A small image super-resolution model, trained from scratch.
Model: 1.56M parameters, arch edsr, norm none, widths [96].
Training: soap at rate 0.0034, 15200 steps, batches of 64.
Rows from block 3 of a small image super-resolution model, named by matrix and row number. Rows with one number belong to one channel. Each number is 128 + 24 x the weight over its row's rms, rounded and kept within 0 to 255. All counts start at 0. After the name is the row's rms in percent of the matrix's.
Before each channel's rows are labels from the 100 images, of 14976, where the channel reaches its highest value: "strongest on" is what is common among them. Only what is clearly more common there than usual is listed. The data: microscope photos of single blood and bone marrow cells. In brackets: how many of the 100, against the usual share in percent.
# convs0: first 3x3 conv (model.blocks.3.convs.0.weight, 96x96x3x3, each kernel summed), inputs 0-95
# convs1: second 3x3 conv (model.blocks.3.convs.1.weight, 96x96x3x3, transposed, each kernel summed), outputs 0-95

strongest on: smear: peripheral blood (49 vs 16.2); cell type: eosinophil (34 vs 4.2)
convs0.33 134 [127 141 125 170 113 137 137  51 121 135 156  83 117 119  89 164 108 150 133 114 130 132 162 135 154 109 129 148 111  98 126 157 117 113 157  89 131 137 147 118 126 141 144 124  97 183 168 169 121 158 106 137 109 141 134 108 125 104  97 136  98 155 109 129 130 127 153 111 140  93 165 122 109 116 191 105 151  91 169 136 145 134 150 126 115  92  93 107 125 132 122  95 118 115 103 124]
convs1.33 126 [ 73 131 154 102 122  65 158 165 142 114  57 100  94 136 121 109 153 117 121 132 181 122 129 122 135 151 137 125 132 145 112 116 168 166 102 134 159 152  93 134 111 153 122 113 113 137 112 110 150 140  90 132 195 144 146 151 133 110 124 130 160 131 134 145 168 117 153 124 106 140 139 100 134  75 108 102 127 113 121 127 143 117 124  99 148 113 117 147 105 116 119 123 149 145 123 170]

strongest on: cell type: segmented neutrophil (50 vs 20)
convs0.94 081 [118 129 107 156  84 137 112 130 122 150 149  97 159  74 137 148 120 141 131 163 123 152 105 121 117 130 119 119 135 128 137 107 126 164 141  74 153 125 124 140 141 117  92  92 180  97 142 127 113  62  99 112 103 109 142 164 132 132 123 147 167 148 110 114 136  97 144  83 161 102 145 130 145 131 147 116 134  81 130 111 106 168 121 132 161 141 166 162 123 163 115 150 118 161 109  98]
convs1.94 088 [129  82 150 129 141 124 106 152 118 112 170 139 131  82 145 108 169 115 138  76 105 106 113 115 124 122 147 119  99  82 113 115 114 113 123 151 120 150 109 112 138 130  89 100 124 163 171 135 151 148 167 159 166 126  81 128 148 105 100 113 148 105  96 116 112 121  90 154 143 156  95 118 117 109 138 124 120 155 124 164 189 103 119  99  93 135 130 147 149 165 151 104 127 106 137 125]

strongest on: cell type: lymphocyte (42 vs 15.3); smear: peripheral blood (37 vs 16.2)
convs0.70 115 [118 121 133 125 143 139 112 114 101 145 109 161 141 118 109  89 105 125 128 122 126 195 178 120 101 135 125 149 131 138  87 120 134  65 115 129 107 107 147 119  70 114 127 136 146 176 143 116 142 105 171 141 112 129 140 127  56 116 132 116 138 147 172 124  95 118 131 135 126 154 113 136 112 138 164  87 142 114 193 144 113 136 122 119 122 134  93 153 105 154 151 126 140 119  95 122]
convs1.70 100 [121 149 135 137  87 177 102 125 133  89 138 126 108 114 150 188 139 124 121 119 106 158 139  87 176 133 175  98 151 114 128 149  85 122 165 137 122 157 133 115  78  80 120 132 104 134 127 104 101 123  86 161 125 116 106 115 156 147 143 149 113  98 131 124 146 120 145 107 121 109 116 138 132 118 162 169 115 128 110 119 172 126 124 160 130 106 146 160 136 151 106  79 117  97 132 159]

strongest on: cell type: segmented neutrophil (45 vs 20); smear: peripheral blood (39 vs 16.2)
convs0.59 095 [113 113 144 146 120 170 110 150 101 175 129 111 153 122 133 129 115 117  84 141  75 128 144 141 146 124 132 125 134 139  99 153 122 139 144 123 162 163 121 131  99 137 126  91 159 129 139 162 180 102 137 131 128 114 117 118 148  90 156 173 136 138 131 143 130 146  98 165 137 116 132 127 118 143 141 153 174 149 134 153 127  64 110 128  78  64 133 106 112  92 140 145  86  99 116 108]
convs1.59 074 [133 143  86  85 141 146 129 108 124 111  78 150  64 111 137 135  69 136 140 121 114 112 144 160 111 161 146 140 114 158  83 101 132 129 129  71 113 104 106 124 119 140 104 100  79 121 134 124  89 139 109 138 150 133 144 111 119 123  87 105 113 118 148 159  90 161 109 159 135 141 177 134 144 104 115 119 140 116 169  88 143 129 123 114 121 139 150 151 116 131 116 171 121 138 139 153]

strongest on: cell type: segmented neutrophil (67 vs 20); smear: peripheral blood (63 vs 16.2)
convs0.22 113 [165 125  71  99 117 141 142  92 179 159 141 122 123  96 115 139 156 110 135 152 155  73 139 105 134 140 141 138 143 129 122 153 111 114 148  95 142 143 167  86 140 115 128 128  88  87 151 145 113 130  91 121  82 166 117 101 126 134 169 133 119 121 156 156 122 126 155 110  78  90 142 129 136 129 116 104 109 124 120 154 118 102 135  86 134 115 104 105 163 119  96 124 132 127 177 113]
convs1.22 097 [144 149  58 122 156 124 146 119 137 153 147 111 133 117 119 159 137 125 127 149  82 140  92 137 127 105 111 155 109 144 148  98  73 109 137 136 119 116 131 151 134 117 137 124 118 160 103 168 131 117 150 138 160 111 103 154 114 144  83 120 123 129 129  98  95 111  82 135 167 117 112 128 118  91 154 142 141 152 139  98 126  97 146 210  97  99 140  95 122 136  92 150 142 121 150 145]

strongest on: cell type: segmented neutrophil (42 vs 20); smear: peripheral blood (40 vs 16.2)
convs0.55 090 [120 135 137 138 115 153 141 100 179 110 115 132  82  79 159 125 129 132 141 161 103 120 112 165 124 122 124 150 115 130 130 130 131 143 145 128  95 145 120 110 143 113 114 109 133  91 132 122 178  98 108 141 165 147 149  90 158  62 118 134 115  95 146 132 173 129 108 103  87  99 159 124 133  88 103 141 113 133 129 124 146 107 149 127  87 160 164  80 132  95 117 130 143 140 148  80]
convs1.55 082 [103 140 105 134 138 137 116 163 153 144 135 182 174 125 136 150 116  90 129 144 105 116 116 158 149 154 122 139 181 124 145 144 124 118 113 130 110 115 163 131 138 125 156  95 124 148 128 117 190 125 123 109  99 123 107 131  73 124 170  97 120 122 108 163 128 164  70 128 152 118 164 144 107 109 149  98 109 141 164  97 146 112 124 165 168 123 115 109 168 154 141 139 153 117 152 144]

strongest on: cell type: segmented neutrophil (42 vs 20)
convs0.7 085 [150 110 119 107 141  95 156 118 128 133 112 110 140 116 114  67 116 103 128 121 124 140 133 134  99 118 121 133 135 133 134  77 132  99 116 160 111  97 183 150 105 141 154 123 113 143 145  93 135 101 187 143 190 118 131  90 170  99 124 118  92 128 114 145 146 118 138 146 166 113 112 126 109 144 181 101 171 138 136 141 104  96 147 116 111  87 105 101 124 142 134 178 142 123 133 111]
convs1.7 095 [158 156 128 128 128 180 167 152 146  86 138 134 140 127 137 178 114 128 117  99 142 134 199 103 148 158 106 130 157 112 126 139 102  70 126 184 105 152  95 127 106 119 130 143 137  98 131 139  98 114  87 141  98 137 121 159  72 131  90 167  89 123 125 127 110 146 122 147 106 134 133 117 153 149 114 138 112 123 130 113 121 146 134 124 158 188 129 140 114 139 120 118 133 125 158 128]

strongest on: cell type: lymphocyte (37 vs 15.3)
convs0.6 092 [125 112 122 155  93 107 131 110 123  91 132 150 167 120 162 129  74 131 131 122 126  69 128 119 131 118 103 167  99 135 112 104 152 176 160 131 155 167 154 122 112 121 117 165 140 129 155 135 115 116 131  99 111 106 157 122  93 127 140 128 131 147 148  92 108 141 145 197 146  97  78 154 163 110  97 126 132 179 115  85 120 116 116 133 148 110 116 131 103 135 104  96 137 129 141 145]
convs1.6 096 [132 130 138 123 110 165 120 139 115 118  88 136 133 135 113 107 166 169 136 121 143 105 115 112  89 137 140 129 101 162  80 151 168  77 128 174 105 145 142 135 122  98 139 144 162 150 140 118  92 154 137 106 100 118 102 121 132 154 159 147 171  85 105 111 125 153 127 119  91 127 140 121 156 149 122 169 150 155 106 190 147 166 146 116 114  85 119 112 124 131 172  98 133 117 125 127]

strongest on: cell type: lymphocyte (47 vs 15.3)
convs0.74 104 [118 104 119 159 163 112 150 146 124 124  88 161 162  83 146  86 160 144 154 115 161 102 115 140 111 202 166 115 113 136 111  91  87 125 155 151 117  88 138 105  80  97 104 129 109 108 100 125 117 121 101 119 121 113 160 131  89 120 108 121 138 126 103 101 105 161 131  82 152 140 128 149 118  99 146 106 121 117 154  90 127 133 114 121 153 124 119 163 116 116 121 119 126 125 154 157]
convs1.74 095 [128 143 123 143 140  81 170 115 115 111 141 126 155 149 110 136 107 145 130 137 157 145 149 121 126  46 118 156 125  94 151 182 133 140 140 141 142 119 138 120 145 129 122 170 125  97 102 152 164 134 154 138 138 141 120 125  97 162 101 157 142 145 152 129 150 127 149 142 107 119 146 120 101 117  83 155 108  99  90 157 135 117 122 135 178 122 130 107 113 165 122  87 149 188 102  99]

strongest on: cell type: segmented neutrophil (75 vs 20); smear: peripheral blood (52 vs 16.2)
convs0.48 090 [137 163 163 154 107 104 115 110 117 141 119 126 151  96 126 145 182  96  71 100 123 133 161 170 161 129 126 155 141 140 146 130 131 112 107 140 134 147 120 155 146 160 128 174 130 150 113 141 162  74 137 122 116 124  89 109 140 148 109 147  94  84 128 149 116  87 121  98 119 113 124 150 107 122 151 102 128 141 140 101 111 132  98 143 111 134 159 137 103 110 136 106 106  65  74 132]
convs1.48 090 [121 107 134  99 159 171  94 133 138 131 157 122 133  89 149 123 108 111 132 118 168 135 104 142 177 141 107 126 110 143  65  95 134 153 102 136  77  76 123 142 136  76 129 118 154 156 157 135 112 109 122 104 156 121  87 132 150 127 141 128 129 132 151 125 136 145 104 131 155 132 136 101 132 108 159  77 135 147 175 157 124 126 130 145 110  74 143 105 119 134 121 148 124 127 180 151]

strongest on: cell type: segmented neutrophil (45 vs 20); smear: peripheral blood (37 vs 16.2)
convs0.30 083 [109  99 145 109  83 182 107 122 164 108 113  71 105 122 147  96  81 110 138  90 126 147 128 131 136  82 105 153 159 124 127 111 131 144 170 132  84 137 111 131 105  77 136 163 143 126 156 120 136 133  72 128 121 125 108 145 125 158 108  98 115 109 109 133 114 151 109 178 123 128 159 109 145 101  81 143 174 138 122 126 132 148 133 150 117 148 129 126 155 113 136 124  90 135 135 111]
convs1.30 105 [163 160 137 141 174  91  89  97 146 101 134 137 149 140 125 150 131 160 107 170 130 135 118 136 118  66 122 169 122 149 134 142 126  95  86 133 149 136 154 140 123 109 131 153  70 156 139 133 150 130 152 109 132 141 146 124 106 141 121 103 138 132 129 143 144  84 125 114 162 145 134 113 130  87 115 129  84  87 102 120 143 142 128  97 122 119 160 115 137 135  84  81 158 124  85  90]

strongest on: cell type: segmented neutrophil (78 vs 20); smear: peripheral blood (58 vs 16.2)
convs0.36 099 [144 118 129 118  94  84 144  83 145 160 123 112  66  97 100 163 135 111  79 116 192  96 124 163 132 123 106  79 105 141 110 152 143 107 124 123 122 137 150 159 175 153 133 180 130 123 145 109 123 123 157 104 142 123 121 135 133 121  68 104 136 128 106 130  88  96 125 140 141 139 122 130 133 155 169 166 119 152 125 136 129 127 119 136 138  94 135 119 127  92 157 107 134 138 117 111]
convs1.36 104 [140 136 145 170 157 136 113 129 113 138 161  97 236 107 127 115 124 117 171 147  57 176  89  92 130 146 114 128 148 118 133 133 119 140 129 122 123 132 121 127 102 103 136 122 115 152 114 157 185 113 146 135 138 127 119 118 111 146 148 126 137  83 151 131 132  99 135 138 137 103 115 126 108  96 134 135 147  98  88 118 118  82 135 100 109 142 124 120 122 126 100 116 139 117  93 125]

strongest on: cell type: lymphocyte (37 vs 15.3)
convs0.31 087 [133 142 152 182 133 100 147 126 118 126  89  75 128  92 164 120 151 122 142 145 132 162 156 146 133 120 130 147 111 137 110 131 109 149 143  98 121 186 155 143 144 105 109 164 157 111 158 132 100  98  99 134 113  92 100 111 117  94 106 122  99 129 113 145 127  93 142  99 115 103 142 102 136 121  99 101 110  92 148 126 102 129 136 140 104  82 147 149 106  99 206 139 122 125 135 138]
convs1.31 093 [121 116  81  72 132 138 147 164 127 131 132 124 127 110  68 136 120 166 122 132 128  59 130 116 114 124 103 107 130  88  88 150 105 150 112 143  98  90 165 136 120 122 103 138 102 167 127 137 140 105 121 118 153 155 129 169 124 130 145 128 117 122  94 124 152 200 163 133 104 142 107 138 143 135 138 105 129 151 111 120 131 134 132 122 165 125 135 148 140 175  93 106  90 108 120 108]

strongest on: smear: peripheral blood (98 vs 16.2)
convs0.62 106 [ 96 129 165 124  71 129 109 117 110 127 149 124 108  97  99 102 122 107 112 122 106 142 128 154 161 110 142 145 104 130 124 117 133 113  98 115 152  94 156 112 159 105 147 159 154 143 128 139 109 117 135 127  90 105 136 110 112 101  94 147  94  84  95 120 132 186  72 121  90 113 142 136 139 126 127 134 179 174 159 101  97 136 155 121 146 104 109 130 161 139 127 122 186 134 153 128]
convs1.62 088 [154 138 116 160 128 131 133 131 130 136 113 106 145 145  80 114 147  87 157 121 100 121 165 156 139 125 106 161 116 116 121 184 128 201 138 155 142 137 148 115 110 140 132 126 104 138 124 109 111 146  66  98 189 153 113 111 122 119 168 118 120 104 126 143 120 114 117 146 133 149 141  89 111 136 178 129 187 100 160 133 151 141 119 132  94 155 107 119 141 127 139 145 103 133  90 123]

strongest on: cell type: segmented neutrophil (77 vs 20); smear: peripheral blood (64 vs 16.2)
convs0.26 106 [105  96 126 171 115 114 133 150 124 141 119 139 125 126 207 137 128 151  98 144 124 147 123  93 148 121 112 160 105 147 140 116 121 109  97 161 121 142 118 104 137 107 104 122 185 134  84  89 138 103 132 127 151 115 142 112 135 134 123 124  99 118 158 114 110 124  58 144 141 165 115 118  87 124  81 127 129 151 130 122  84 137 109 107 124 166  89 120 118 158 128 166 158 112 107  93]
convs1.26 095 [136 120 177  72 117 120 134 147 138 107 107 159  85 110 114 111 145 117 106 137 100 143 162 152 117 158 135 100 146 155 128  93 160 135 145 137  93  86  86 159 121 151 149 131  84  91 141 113 125 104 162 128 137 126 118 112 116 100 137 135 124 164 172 174 172 126 158 112  77 159 151 122 143 143 108 121 113 119 139 124 166 109 125 121  89 148 144 159 131 111  95 127 131 134 149 153]

strongest on: cell type: segmented neutrophil (92 vs 20); smear: peripheral blood (58 vs 16.2)
convs0.17 095 [176 121 153 146 123 135 146 122 138 105 126 158 133  93 146 113 112 114 117  75 164 166 121 157  92 135 125  98 131 130 137 149 125 133 136 131 130 147 172 125 135 102 123 153 176  82 106 125 127 128 164  94 116 108 125  76 119 135 152 108  94 128 125 128 119 142 147 160 192 114 115 146  97 124  83 148 128 154 145 120 108 133 129 106 179 147 111 126 184 136 148  96 132  87 127 108]
convs1.17 105 [157 126  93 171 124 143  64 107 107 145 118 109 152 136  89 126 181 124 158 114 130 100 169 127 109 113 140  93 106 118 115 154 160 145 138 154 166 114 130 142 151 141 141 115  94 143 107 134 100 141 114 134 106 152 123 107 110 100 124 117 129 148 107 142 120  92 159 128  66 124 130 145 102 150 121  74 133  81 140 175  82 109 122 115 114 126  95  97 130 113 112 139 107 149 138 145]

strongest on: cell type: segmented neutrophil (40 vs 20)
convs0.79 114 [141 123 141 130 120  81 113 126 119 120 126 143 111 157 133 119 102 119 126  92  85 104  69 140 101 114  91 135 141 157 155 156 160 156 127 140 119  88 119 155 145  97 132 114 158 126  93 119 148 117 118  96 137 120 108 149 157 145  97 136  90 152 117 142 115 113  79 116 149 160 128 155 143 160  94 128 132 178  74 139  82 137 132  78 134 116 121 108 133 133 133 179 124 114 160 111]
convs1.79 084 [ 60 157 131 110 123  97 149 132 127  85 152 138 145 128 162 140 154 126 119 141 166  79 121 112 152 109 110 110 113 100 124 121 111 171 132 104 176 163 156 108 141 111 153 115 147 109 131 134 108 121 149  91 104 128 141 158 120 108 148 130 122 120 135 150 153 118 145 179  98 123 122 142 117 120  93 205 113 119 143  79 133 115 124 154 102 140 163 136 131  85 127 148 129 132 159 142]

strongest on: smear: peripheral blood (59 vs 16.2); cell type: lymphocyte (43 vs 15.3)
convs0.82 084 [100 125 141 115 127  93 124 101 125 115 126 123 115  88 133 142 104 165 182 160 128 158 150 136 144 135  95  99 156 125 133 124 118 124 111 134 138 152 147 148 125 119 159 120  70  49 129 101 128 152 153 149 123 136 161 167  84  78 136 105 141 123 116  97 117 157 104 129 106 130 148 111 116 115 101 140  75 119 137 131 151 127 122 106 114  94 127 104 116 121 153 121 161 169 175 131]
convs1.82 075 [148 114 110 111  91  98 111 130 120 150 131 138 184 143 110  93  95 131 100 122  94 114 119 129  94 138 143 115  96 127 116 135 164 147 118 122 122  92 111 116 141 121 112 135 151 188 122 140 189 119 117  92 200 135 128 127 134 100 162 106 102 134  83 135 148 157 115 118 136 144 108 110 127 138 115  89 132 133 127 146  96 173 105 129 173 164 115 147 150 121 117 102 114 134  88 121]

strongest on: cell type: segmented neutrophil (40 vs 20); smear: peripheral blood (38 vs 16.2)
convs0.57 084 [143 110  89 124  54 109 117  95 116 181 168  85 144 160 113 126 119 102 141 109 154 119 184 106 135 147 127 115 130 133 106 140 115 136 108 113 134 145 129 117 140 126 129 159 166 161 170  95 157 122 125 124  82 120  96 144 141 137 108 148 117 115 137 120  80 150 120  86 141 133 107 155 132 140 149 133 145 144 125 123 112 121 135 180 118 136 114 139 116  73 113  82 135 119  92 143]
convs1.57 086 [142 121 118 142 174 116 146  86 173 143 193 179 158  95 116 143 154 179 113 147 151 105 108 100 155  95 136 111 124 131 122 168  95  89 115 105 145 102 113 122 139 126 131 158 128 121 127 136 120 118 164 126 182 139 144 144  86 152 111 129 130 154 108 141 157 135 103 125 161 107 113 146 133 124 185 118 120 105  95 134 105 166 152 113 143 158 108 128 148 129 128 133 144 114 131 112]

strongest on: cell type: segmented neutrophil (47 vs 20)
convs0.84 083 [ 70 133 115 139 179 114  89 137 128 152 115 116 101 171 137 164 132 125 133 138 108  86 123 121 126 114 153  84 103 147 132 164 133 101 133 140 135 152 144 123  95 148 130 113 144 171 132 112 143 131 145 164 176 121  99 125 134 114 133 142 156 144 135 111  90 122 138 125 113 112 144 120 126 212 105 131  88 143 117 106 129  98  97 113 124 145  76 155 161  98 101 117 112 141 152 138]
convs1.84 108 [158 140 143  90  84 102 139  93 114  81  82 138 102  96 142 125 121 157 120 134 116 177  53 147 175 134 127 149 160 100 159 117 139 138  76 123 136 111  83 116 122 117 131 127 110 114 133 131 145 128  49 126 114 123 101 118 124 138 135 147 157 102 118 113 131 127 127 122 141 139 110 130 138  99 123 109 115 119 122 137 147 139 149 135 118 120 167 146 138 121 153 117 145 174 122  82]

strongest on: cell type: segmented neutrophil (91 vs 20); smear: peripheral blood (81 vs 16.2)
convs0.40 095 [169 113 135 127 133 126 112  98 139 123 170 119 130 126 110 123 167 133 156 114 177 115 109 129 110 143 130 119 158 128 125  78  81 156 155 117 207 160 175 110 116 137 133 147 133  97 117 128  98 108 144  96  95  92 135 117 119 123 136 123 134 136 136 117 136 127 128 150 146 126 123 143 137  73  82 141 118 136 116 118 123  96 129 143 121 123 158 101 189 145  95  76  94 138 109 140]
convs1.40 111 [156 151 116 147 130 144  78 105 113 101 185 149 152 124 130 175 160 112  98 137 158 135 141 111 132 155 149 111 115  94 157 135 124 130 120 137 118 128 146 139 106  80 153 110 171 169 117 104 127 152 117 158 127 148 139  97 110 123 145 116 135 105 112 133 130  98 129 108 186 133 114 156 129  81  90 170 153 111 113 105 112  96 134  75 135 143 125 167 157 158 131 166 137 133 130 130]

strongest on: cell type: lymphocyte (39 vs 15.3)
convs0.66 095 [120 127 121  98 139 159 146 147 118 105 103 181 138 117 166 115 126 115  93 113 159 122 136 148 106 132 174 153 125 132 136 104 101 122 136 148 128 124 153 115 109  71 131 169 192 158 119 128 105 127 107 165 148  86 139 107 107 123 119 114 129  89 167  88 171 136 124  97 137 116 136 102 128 101 114  89 151 146 119  64 146 106 120 125 142 151 103 131 132 115 141 154 167 126 152 119]
convs1.66 095 [128 174 125 138 106 123  99 128 141 135 137  95 118 166 135 164 119 136 110 116  80 130 138 136 168 157 109 149 119 119 119 145 179 133 145 141 134 163 115 131 159 155 146 104  80 109 119 153 133 104 108  88 123 149 149 118  95 112 110 125 168 143 129 144 174 106 151  99 130 153 108 133 127 128 165 138  79 100 119 145 128 163 139 101 111 152 126 104 124  90 152  61 136 163  95 133]