A small image super-resolution model, trained from scratch.
Model: arch edsr, norm none, widths [96].
Data: trained on microscope photos of single blood and bone marrow cells, 194171 training examples, 5.0 epochs.
Rows from block 2 of a small image super-resolution model, named by matrix and row number. Rows with one number belong to one channel. Each number is 50 + 10 x the weight over its row's rms, rounded and kept within 0 to 99. All counts start at 0.
After each channel's rows are labels from the 100 images, of 14976, where the channel reaches its highest value: "strongest on" is what is common among them. Only what is clearly more common there than usual is listed. The data: microscope photos of single blood and bone marrow cells. In brackets: how many of the 100.
# convs0: first 3x3 conv (model.blocks.2.convs.0.weight, 96x96x3x3, each kernel summed), inputs 0-95
# convs1: second 3x3 conv (model.blocks.2.convs.1.weight, 96x96x3x3, transposed, each kernel summed), outputs 0-95

convs0.82:41 56 46 61 59 46 47 61 46 43 43 38 50 55 41 51 56 75 38 38 51 38 26 46 41 50 31 54 47 63 52 49 51 57 47 50 45 44 37 51 63 48 45 48 57 20 37 61 58 46 30 42 57 49 56 69 64 47 29 45 49 52 46 47 52 56 49 51 45 51 52 50 53 46 36 54 51 67 25 52 48 51 51 24 50 57 50 52 52 39 42 71 60 57 67 55
convs1.82:22 51 61 59 41 48 50 42 54 47 59 50 42 50 54 64 66 41 53 58 44 45 55 57 66 52 48 42 57 36 54 54 38 50 61 48 56 61 64 40 37 29 41 37 46 67 61 50 50 58 37 58 40 48 53 55 42 48 60 66 45 44 37 55 61 52 55 41 43 46 45 50 60 42 40 36 42 34 23 43 74 61 41 43 36 34 63 49 61 45 52 33 44 50 50 55
strongest on: cell type: lymphocyte (47)

convs0.63:58 66 47 48 27 40 31 51 46 48 23 79 46 68 46 49 57 34 65 44 45 53 58 53 34 52 44 64 56 58 53 64 40 63 54 45 38 49 64 55 44 49 44 52 51 50 54 34 53 51 51 44 61 46 52 43 36 40 42 56 48 49 28 46 49 45 42 50 40 52 66 46 58 44 38 57 62 62 49 56 44 31 45 40 36 44 42 34 64 47 44 45 64 44 54 42
convs1.63:44 57 50 63 59 44 41 44 64 54 42 56 50 65 49 58 50 40 53 48 51 59 37 43 55 33 40 64 50 77 62 26 48 44 60 57 43 38 51 41 45 60 57 60 31 45 42 55 45 49 56 33 43 53 63 65 45 53 63 37 40 58 80 49 45 56 52 49 50 50 46 42 50 73 53 33 49 28 53 38 45 52 46 57 41 47 38 46 37 59 40 46 47 38 47 58
strongest on: smear: peripheral blood (48)

convs0.17:43 52 42 32 38 48 52 52 44 54 42 21 43 54 45 47 66 42 45 50 57 60 41 46 32 42 43 57 58 69 47 52 61 48 46 64 37 40 43 54 49 43 41 61 42 44 63 43 69 45 51 48 50 52 85 57 51 48 45 52 40 34 39 30 57 63 50 49 44 50 49 32 43 57 32 48 65 36 64 54 44 52 62 54 48 45 47 39 60 36 41 48 65 45 47 50
convs1.17:41 47 51 35 40 56 40 52 49 47 61 41 43 51 57 55 29 32 50 64 26 52 57 51 49 49 57 40 50 34 51 50 51 49 56 34 56 33 43 59 58 58 44 33 47 51 49 51 38 38 53 46 53 50 18 54 50 63 53 62 35 51 60 57 49 34 44 49 56 43 44 66 67 47 56 34 44 50 45 43 42 46 36 41 55 72 49 60 69 65 57 57 33 52 54 39
strongest on: cell type: lymphocyte (34)

convs0.58:50 57 53 54 66 48 33 39 54 56 51 35 41 60 53 40 55 42 62 38 51 60 43 75 43 43 52 56 54 48 52 46 44 50 38 53 65 65 39 47 41 56 53 46 55 60 55 67 49 19 45 54 55 64 37 48 54 26 56 55 59 46 47 67 43 53 64 51 35 43 55 49 36 53 52 69 37 36 62 36 62 51 44 38 29 37 40 47 48 62 42 54 46 52 56 54
convs1.58:50 61 46 44 47 41 35 65 55 44 56 40 57 52 45 39 74 34 49 58 60 48 62 44 41 57 54 47 68 58 55 45 60 40 49 53 47 73 62 53 38 39 40 45 42 54 60 56 69 63 67 44 40 45 68 57 56 46 53 36 44 41 52 50 51 61 56 46 61 53 45 39 51 57 43 35 39 45 33 42 38 37 67 48 81 51 40 59 66 44 55 49 61 53 52 56
strongest on: smear: peripheral blood (59); cell type: segmented neutrophil (50)

convs0.44:24 49 67 59 59 44 31 54 43 35 40 52 36 32 60 50 46 47 50 43 28 60 56 63 50 55 49 53 52 56 46 36 56 42 47 60 54 47 43 54 57 55 48 33 38 48 36 35 48 26 58 50 45 51 53 46 47 55 59 46 46 54 46 50 34 57 44 43 44 56 57 42 48 74 44 43 48 49 49 14 47 62 41 62 59 50 46 66 57 51 48 44 43 51 38 67
convs1.44:50 57 54 63 59 45 72 53 29 60 59 55 58 35 49 50 40 61 51 39 72 63 36 50 57 52 49 40 52 48 44 61 40 53 46 44 51 64 51 48 49 52 42 55 57 39 41 57 44 48 60 47 62 37 49 52 43 39 46 50 42 45 38 40 55 49 69 70 55 55 39 49 47 36 44 48 50 53 59 82 36 63 57 44 38 53 57 60 35 49 66 44 44 58 32 26
strongest on: smear: peripheral blood (76); cell type: segmented neutrophil (75)

convs0.77:48 52 63 51 48 41 64 55 40 49 58 43 31 48 43 44 45 41 42 42 43 56 42 54 53 25 47 50 56 51 59 56 50 66 53 52 42 56 51 48 49 43 55 40 45 38 70 37 45 54 59 37 57 38 19 51 37 49 61 68 35 47 58 49 60 39 42 41 59 67 52 57 45 51 40 80 60 51 46 41 56 67 45 38 35 44 47 62 57 63 45 55 59 56 42 34
convs1.77:46 65 33 57 66 59 53 51 48 56 36 37 51 48 43 48 53 53 71 63 35 37 56 37 46 70 54 48 50 49 30 44 46 33 49 41 58 48 51 54 52 64 51 51 24 35 54 45 61 56 38 78 51 50 70 48 44 40 54 26 45 55 41 48 47 45 67 54 51 48 60 52 49 60 42 50 48 36 41 43 56 34 52 49 43 39 57 52 54 48 49 48 43 54 61 73
strongest on: smear: peripheral blood (96); cell type: lymphocyte (73)

convs0.86:45 39 44 50 41 61 60 60 60 38 45 40 53 52 52 52 50 49 50 49 38 39 38 47 66 33 47 58 58 62 51 63 43 71 49 44 51 46 39 45 42 37 47 48 53 41 37 57 31 44 34 47 46 41 41 46 38 56 53 53 65 66 39 55 40 47 43 41 42 43 50 57 61 50 42 34 58 53 49 59 40 40 48 06 41 38 52 51 59 53 41 62 67 53 68 53
convs1.86:46 48 52 68 54 61 32 39 44 51 54 45 32 41 49 39 57 50 40 58 32 55 60 67 59 58 60 51 46 48 60 62 47 58 64 53 38 53 58 45 41 47 68 53 54 41 50 46 43 59 33 55 62 54 44 45 42 59 56 68 45 27 42 40 36 68 38 58 38 56 53 33 54 42 47 63 62 58 46 43 69 56 40 34 49 55 59 38 60 67 52 30 45 54 54 53
strongest on: cell type: lymphocyte (48)

convs0.54:34 51 39 69 53 55 52 40 47 61 46 46 44 44 45 58 65 33 60 36 63 45 42 60 60 51 52 54 36 58 38 64 56 51 15 60 58 54 45 48 52 47 51 63 47 47 50 50 56 33 58 36 19 44 68 54 47 47 61 44 66 57 52 48 31 61 58 55 43 47 49 51 54 39 57 50 45 49 51 39 43 50 51 54 34 52 29 51 59 62 59 42 54 46 35 41
convs1.54:43 57 72 48 43 42 47 56 55 41 45 50 66 51 42 47 55 63 41 48 39 52 57 45 50 59 47 48 34 43 58 42 44 55 37 49 49 56 44 56 41 33 33 56 74 29 50 64 59 64 39 51 55 47 52 56 59 57 52 42 55 55 48 57 55 62 59 53 66 46 52 37 39 50 47 62 56 63 40 64 61 66 51 56 47 54 08 47 52 65 45 31 46 58 54 48
strongest on: smear: peripheral blood (100); cell type: segmented neutrophil (98)

convs0.87:53 58 47 46 54 53 44 56 56 50 53 54 51 39 58 51 46 56 59 63 65 36 54 44 48 59 56 45 51 43 42 38 59 45 54 31 25 51 67 47 47 44 48 51 23 41 52 32 54 42 28 49 47 59 60 33 36 38 50 49 59 56 44 60 51 45 49 48 63 51 45 52 38 36 63 41 44 50 56 44 50 60 48 27 76 19 41 36 50 47 36 60 50 46 46 50
convs1.87:36 43 62 52 66 45 47 53 57 50 49 46 33 48 21 23 58 40 56 42 53 41 64 46 25 42 42 48 34 49 61 53 53 51 55 50 53 33 52 56 52 58 41 48 29 50 50 30 62 43 51 59 54 56 53 62 59 54 54 60 45 65 39 47 47 58 56 50 43 45 64 34 51 51 29 56 51 43 50 47 38 38 38 31 46 53 53 43 50 68 38 54 54 54 62 61
strongest on: cell type: segmented neutrophil (40)

convs0.71:49 51 49 50 15 60 64 44 55 48 38 47 51 41 40 65 45 45 54 64 29 34 58 41 44 60 34 52 49 58 48 45 50 53 53 43 46 36 45 59 56 48 52 21 47 53 56 47 50 44 44 51 61 50 47 46 56 57 44 59 58 49 19 52 51 47 39 37 55 53 59 48 38 57 59 73 52 58 48 44 48 49 28 49 58 46 45 36 34 49 41 64 43 65 59 54
convs1.71:52 46 29 50 69 30 44 43 49 53 62 82 45 49 60 60 63 58 70 53 75 61 40 45 55 51 47 49 63 47 50 62 41 56 45 57 58 48 40 42 41 50 46 45 61 41 59 52 49 58 62 42 40 42 59 46 39 40 48 44 47 58 48 46 65 60 45 54 53 45 29 62 46 51 61 37 47 39 40 49 48 61 70 36 70 47 58 57 61 52 65 51 56 49 42 43
strongest on: cell type: segmented neutrophil (78); smear: peripheral blood (74)

convs0.53:62 47 47 47 48 45 51 55 48 45 49 42 63 56 50 24 71 47 57 41 37 48 50 34 52 36 48 46 63 47 54 59 57 45 55 57 42 42 52 54 47 38 60 47 49 44 43 36 53 48 80 49 55 58 44 30 49 47 59 57 54 40 55 44 49 51 29 55 38 58 40 51 30 45 44 48 56 56 50 27 51 35 61 37 41 23 54 41 65 47 49 43 68 33 57 59
convs1.53:44 48 54 59 51 35 65 47 57 50 35 47 49 48 49 38 37 54 62 53 46 60 47 61 64 50 46 53 40 72 55 54 49 52 39 71 51 32 43 48 56 47 48 54 47 38 50 63 39 54 40 41 38 58 60 40 34 61 38 64 32 55 54 48 39 74 36 60 38 67 62 45 54 73 78 38 37 59 53 52 54 61 47 55 49 44 47 46 44 44 42 48 58 42 61 51
strongest on: cell type: artefact (25)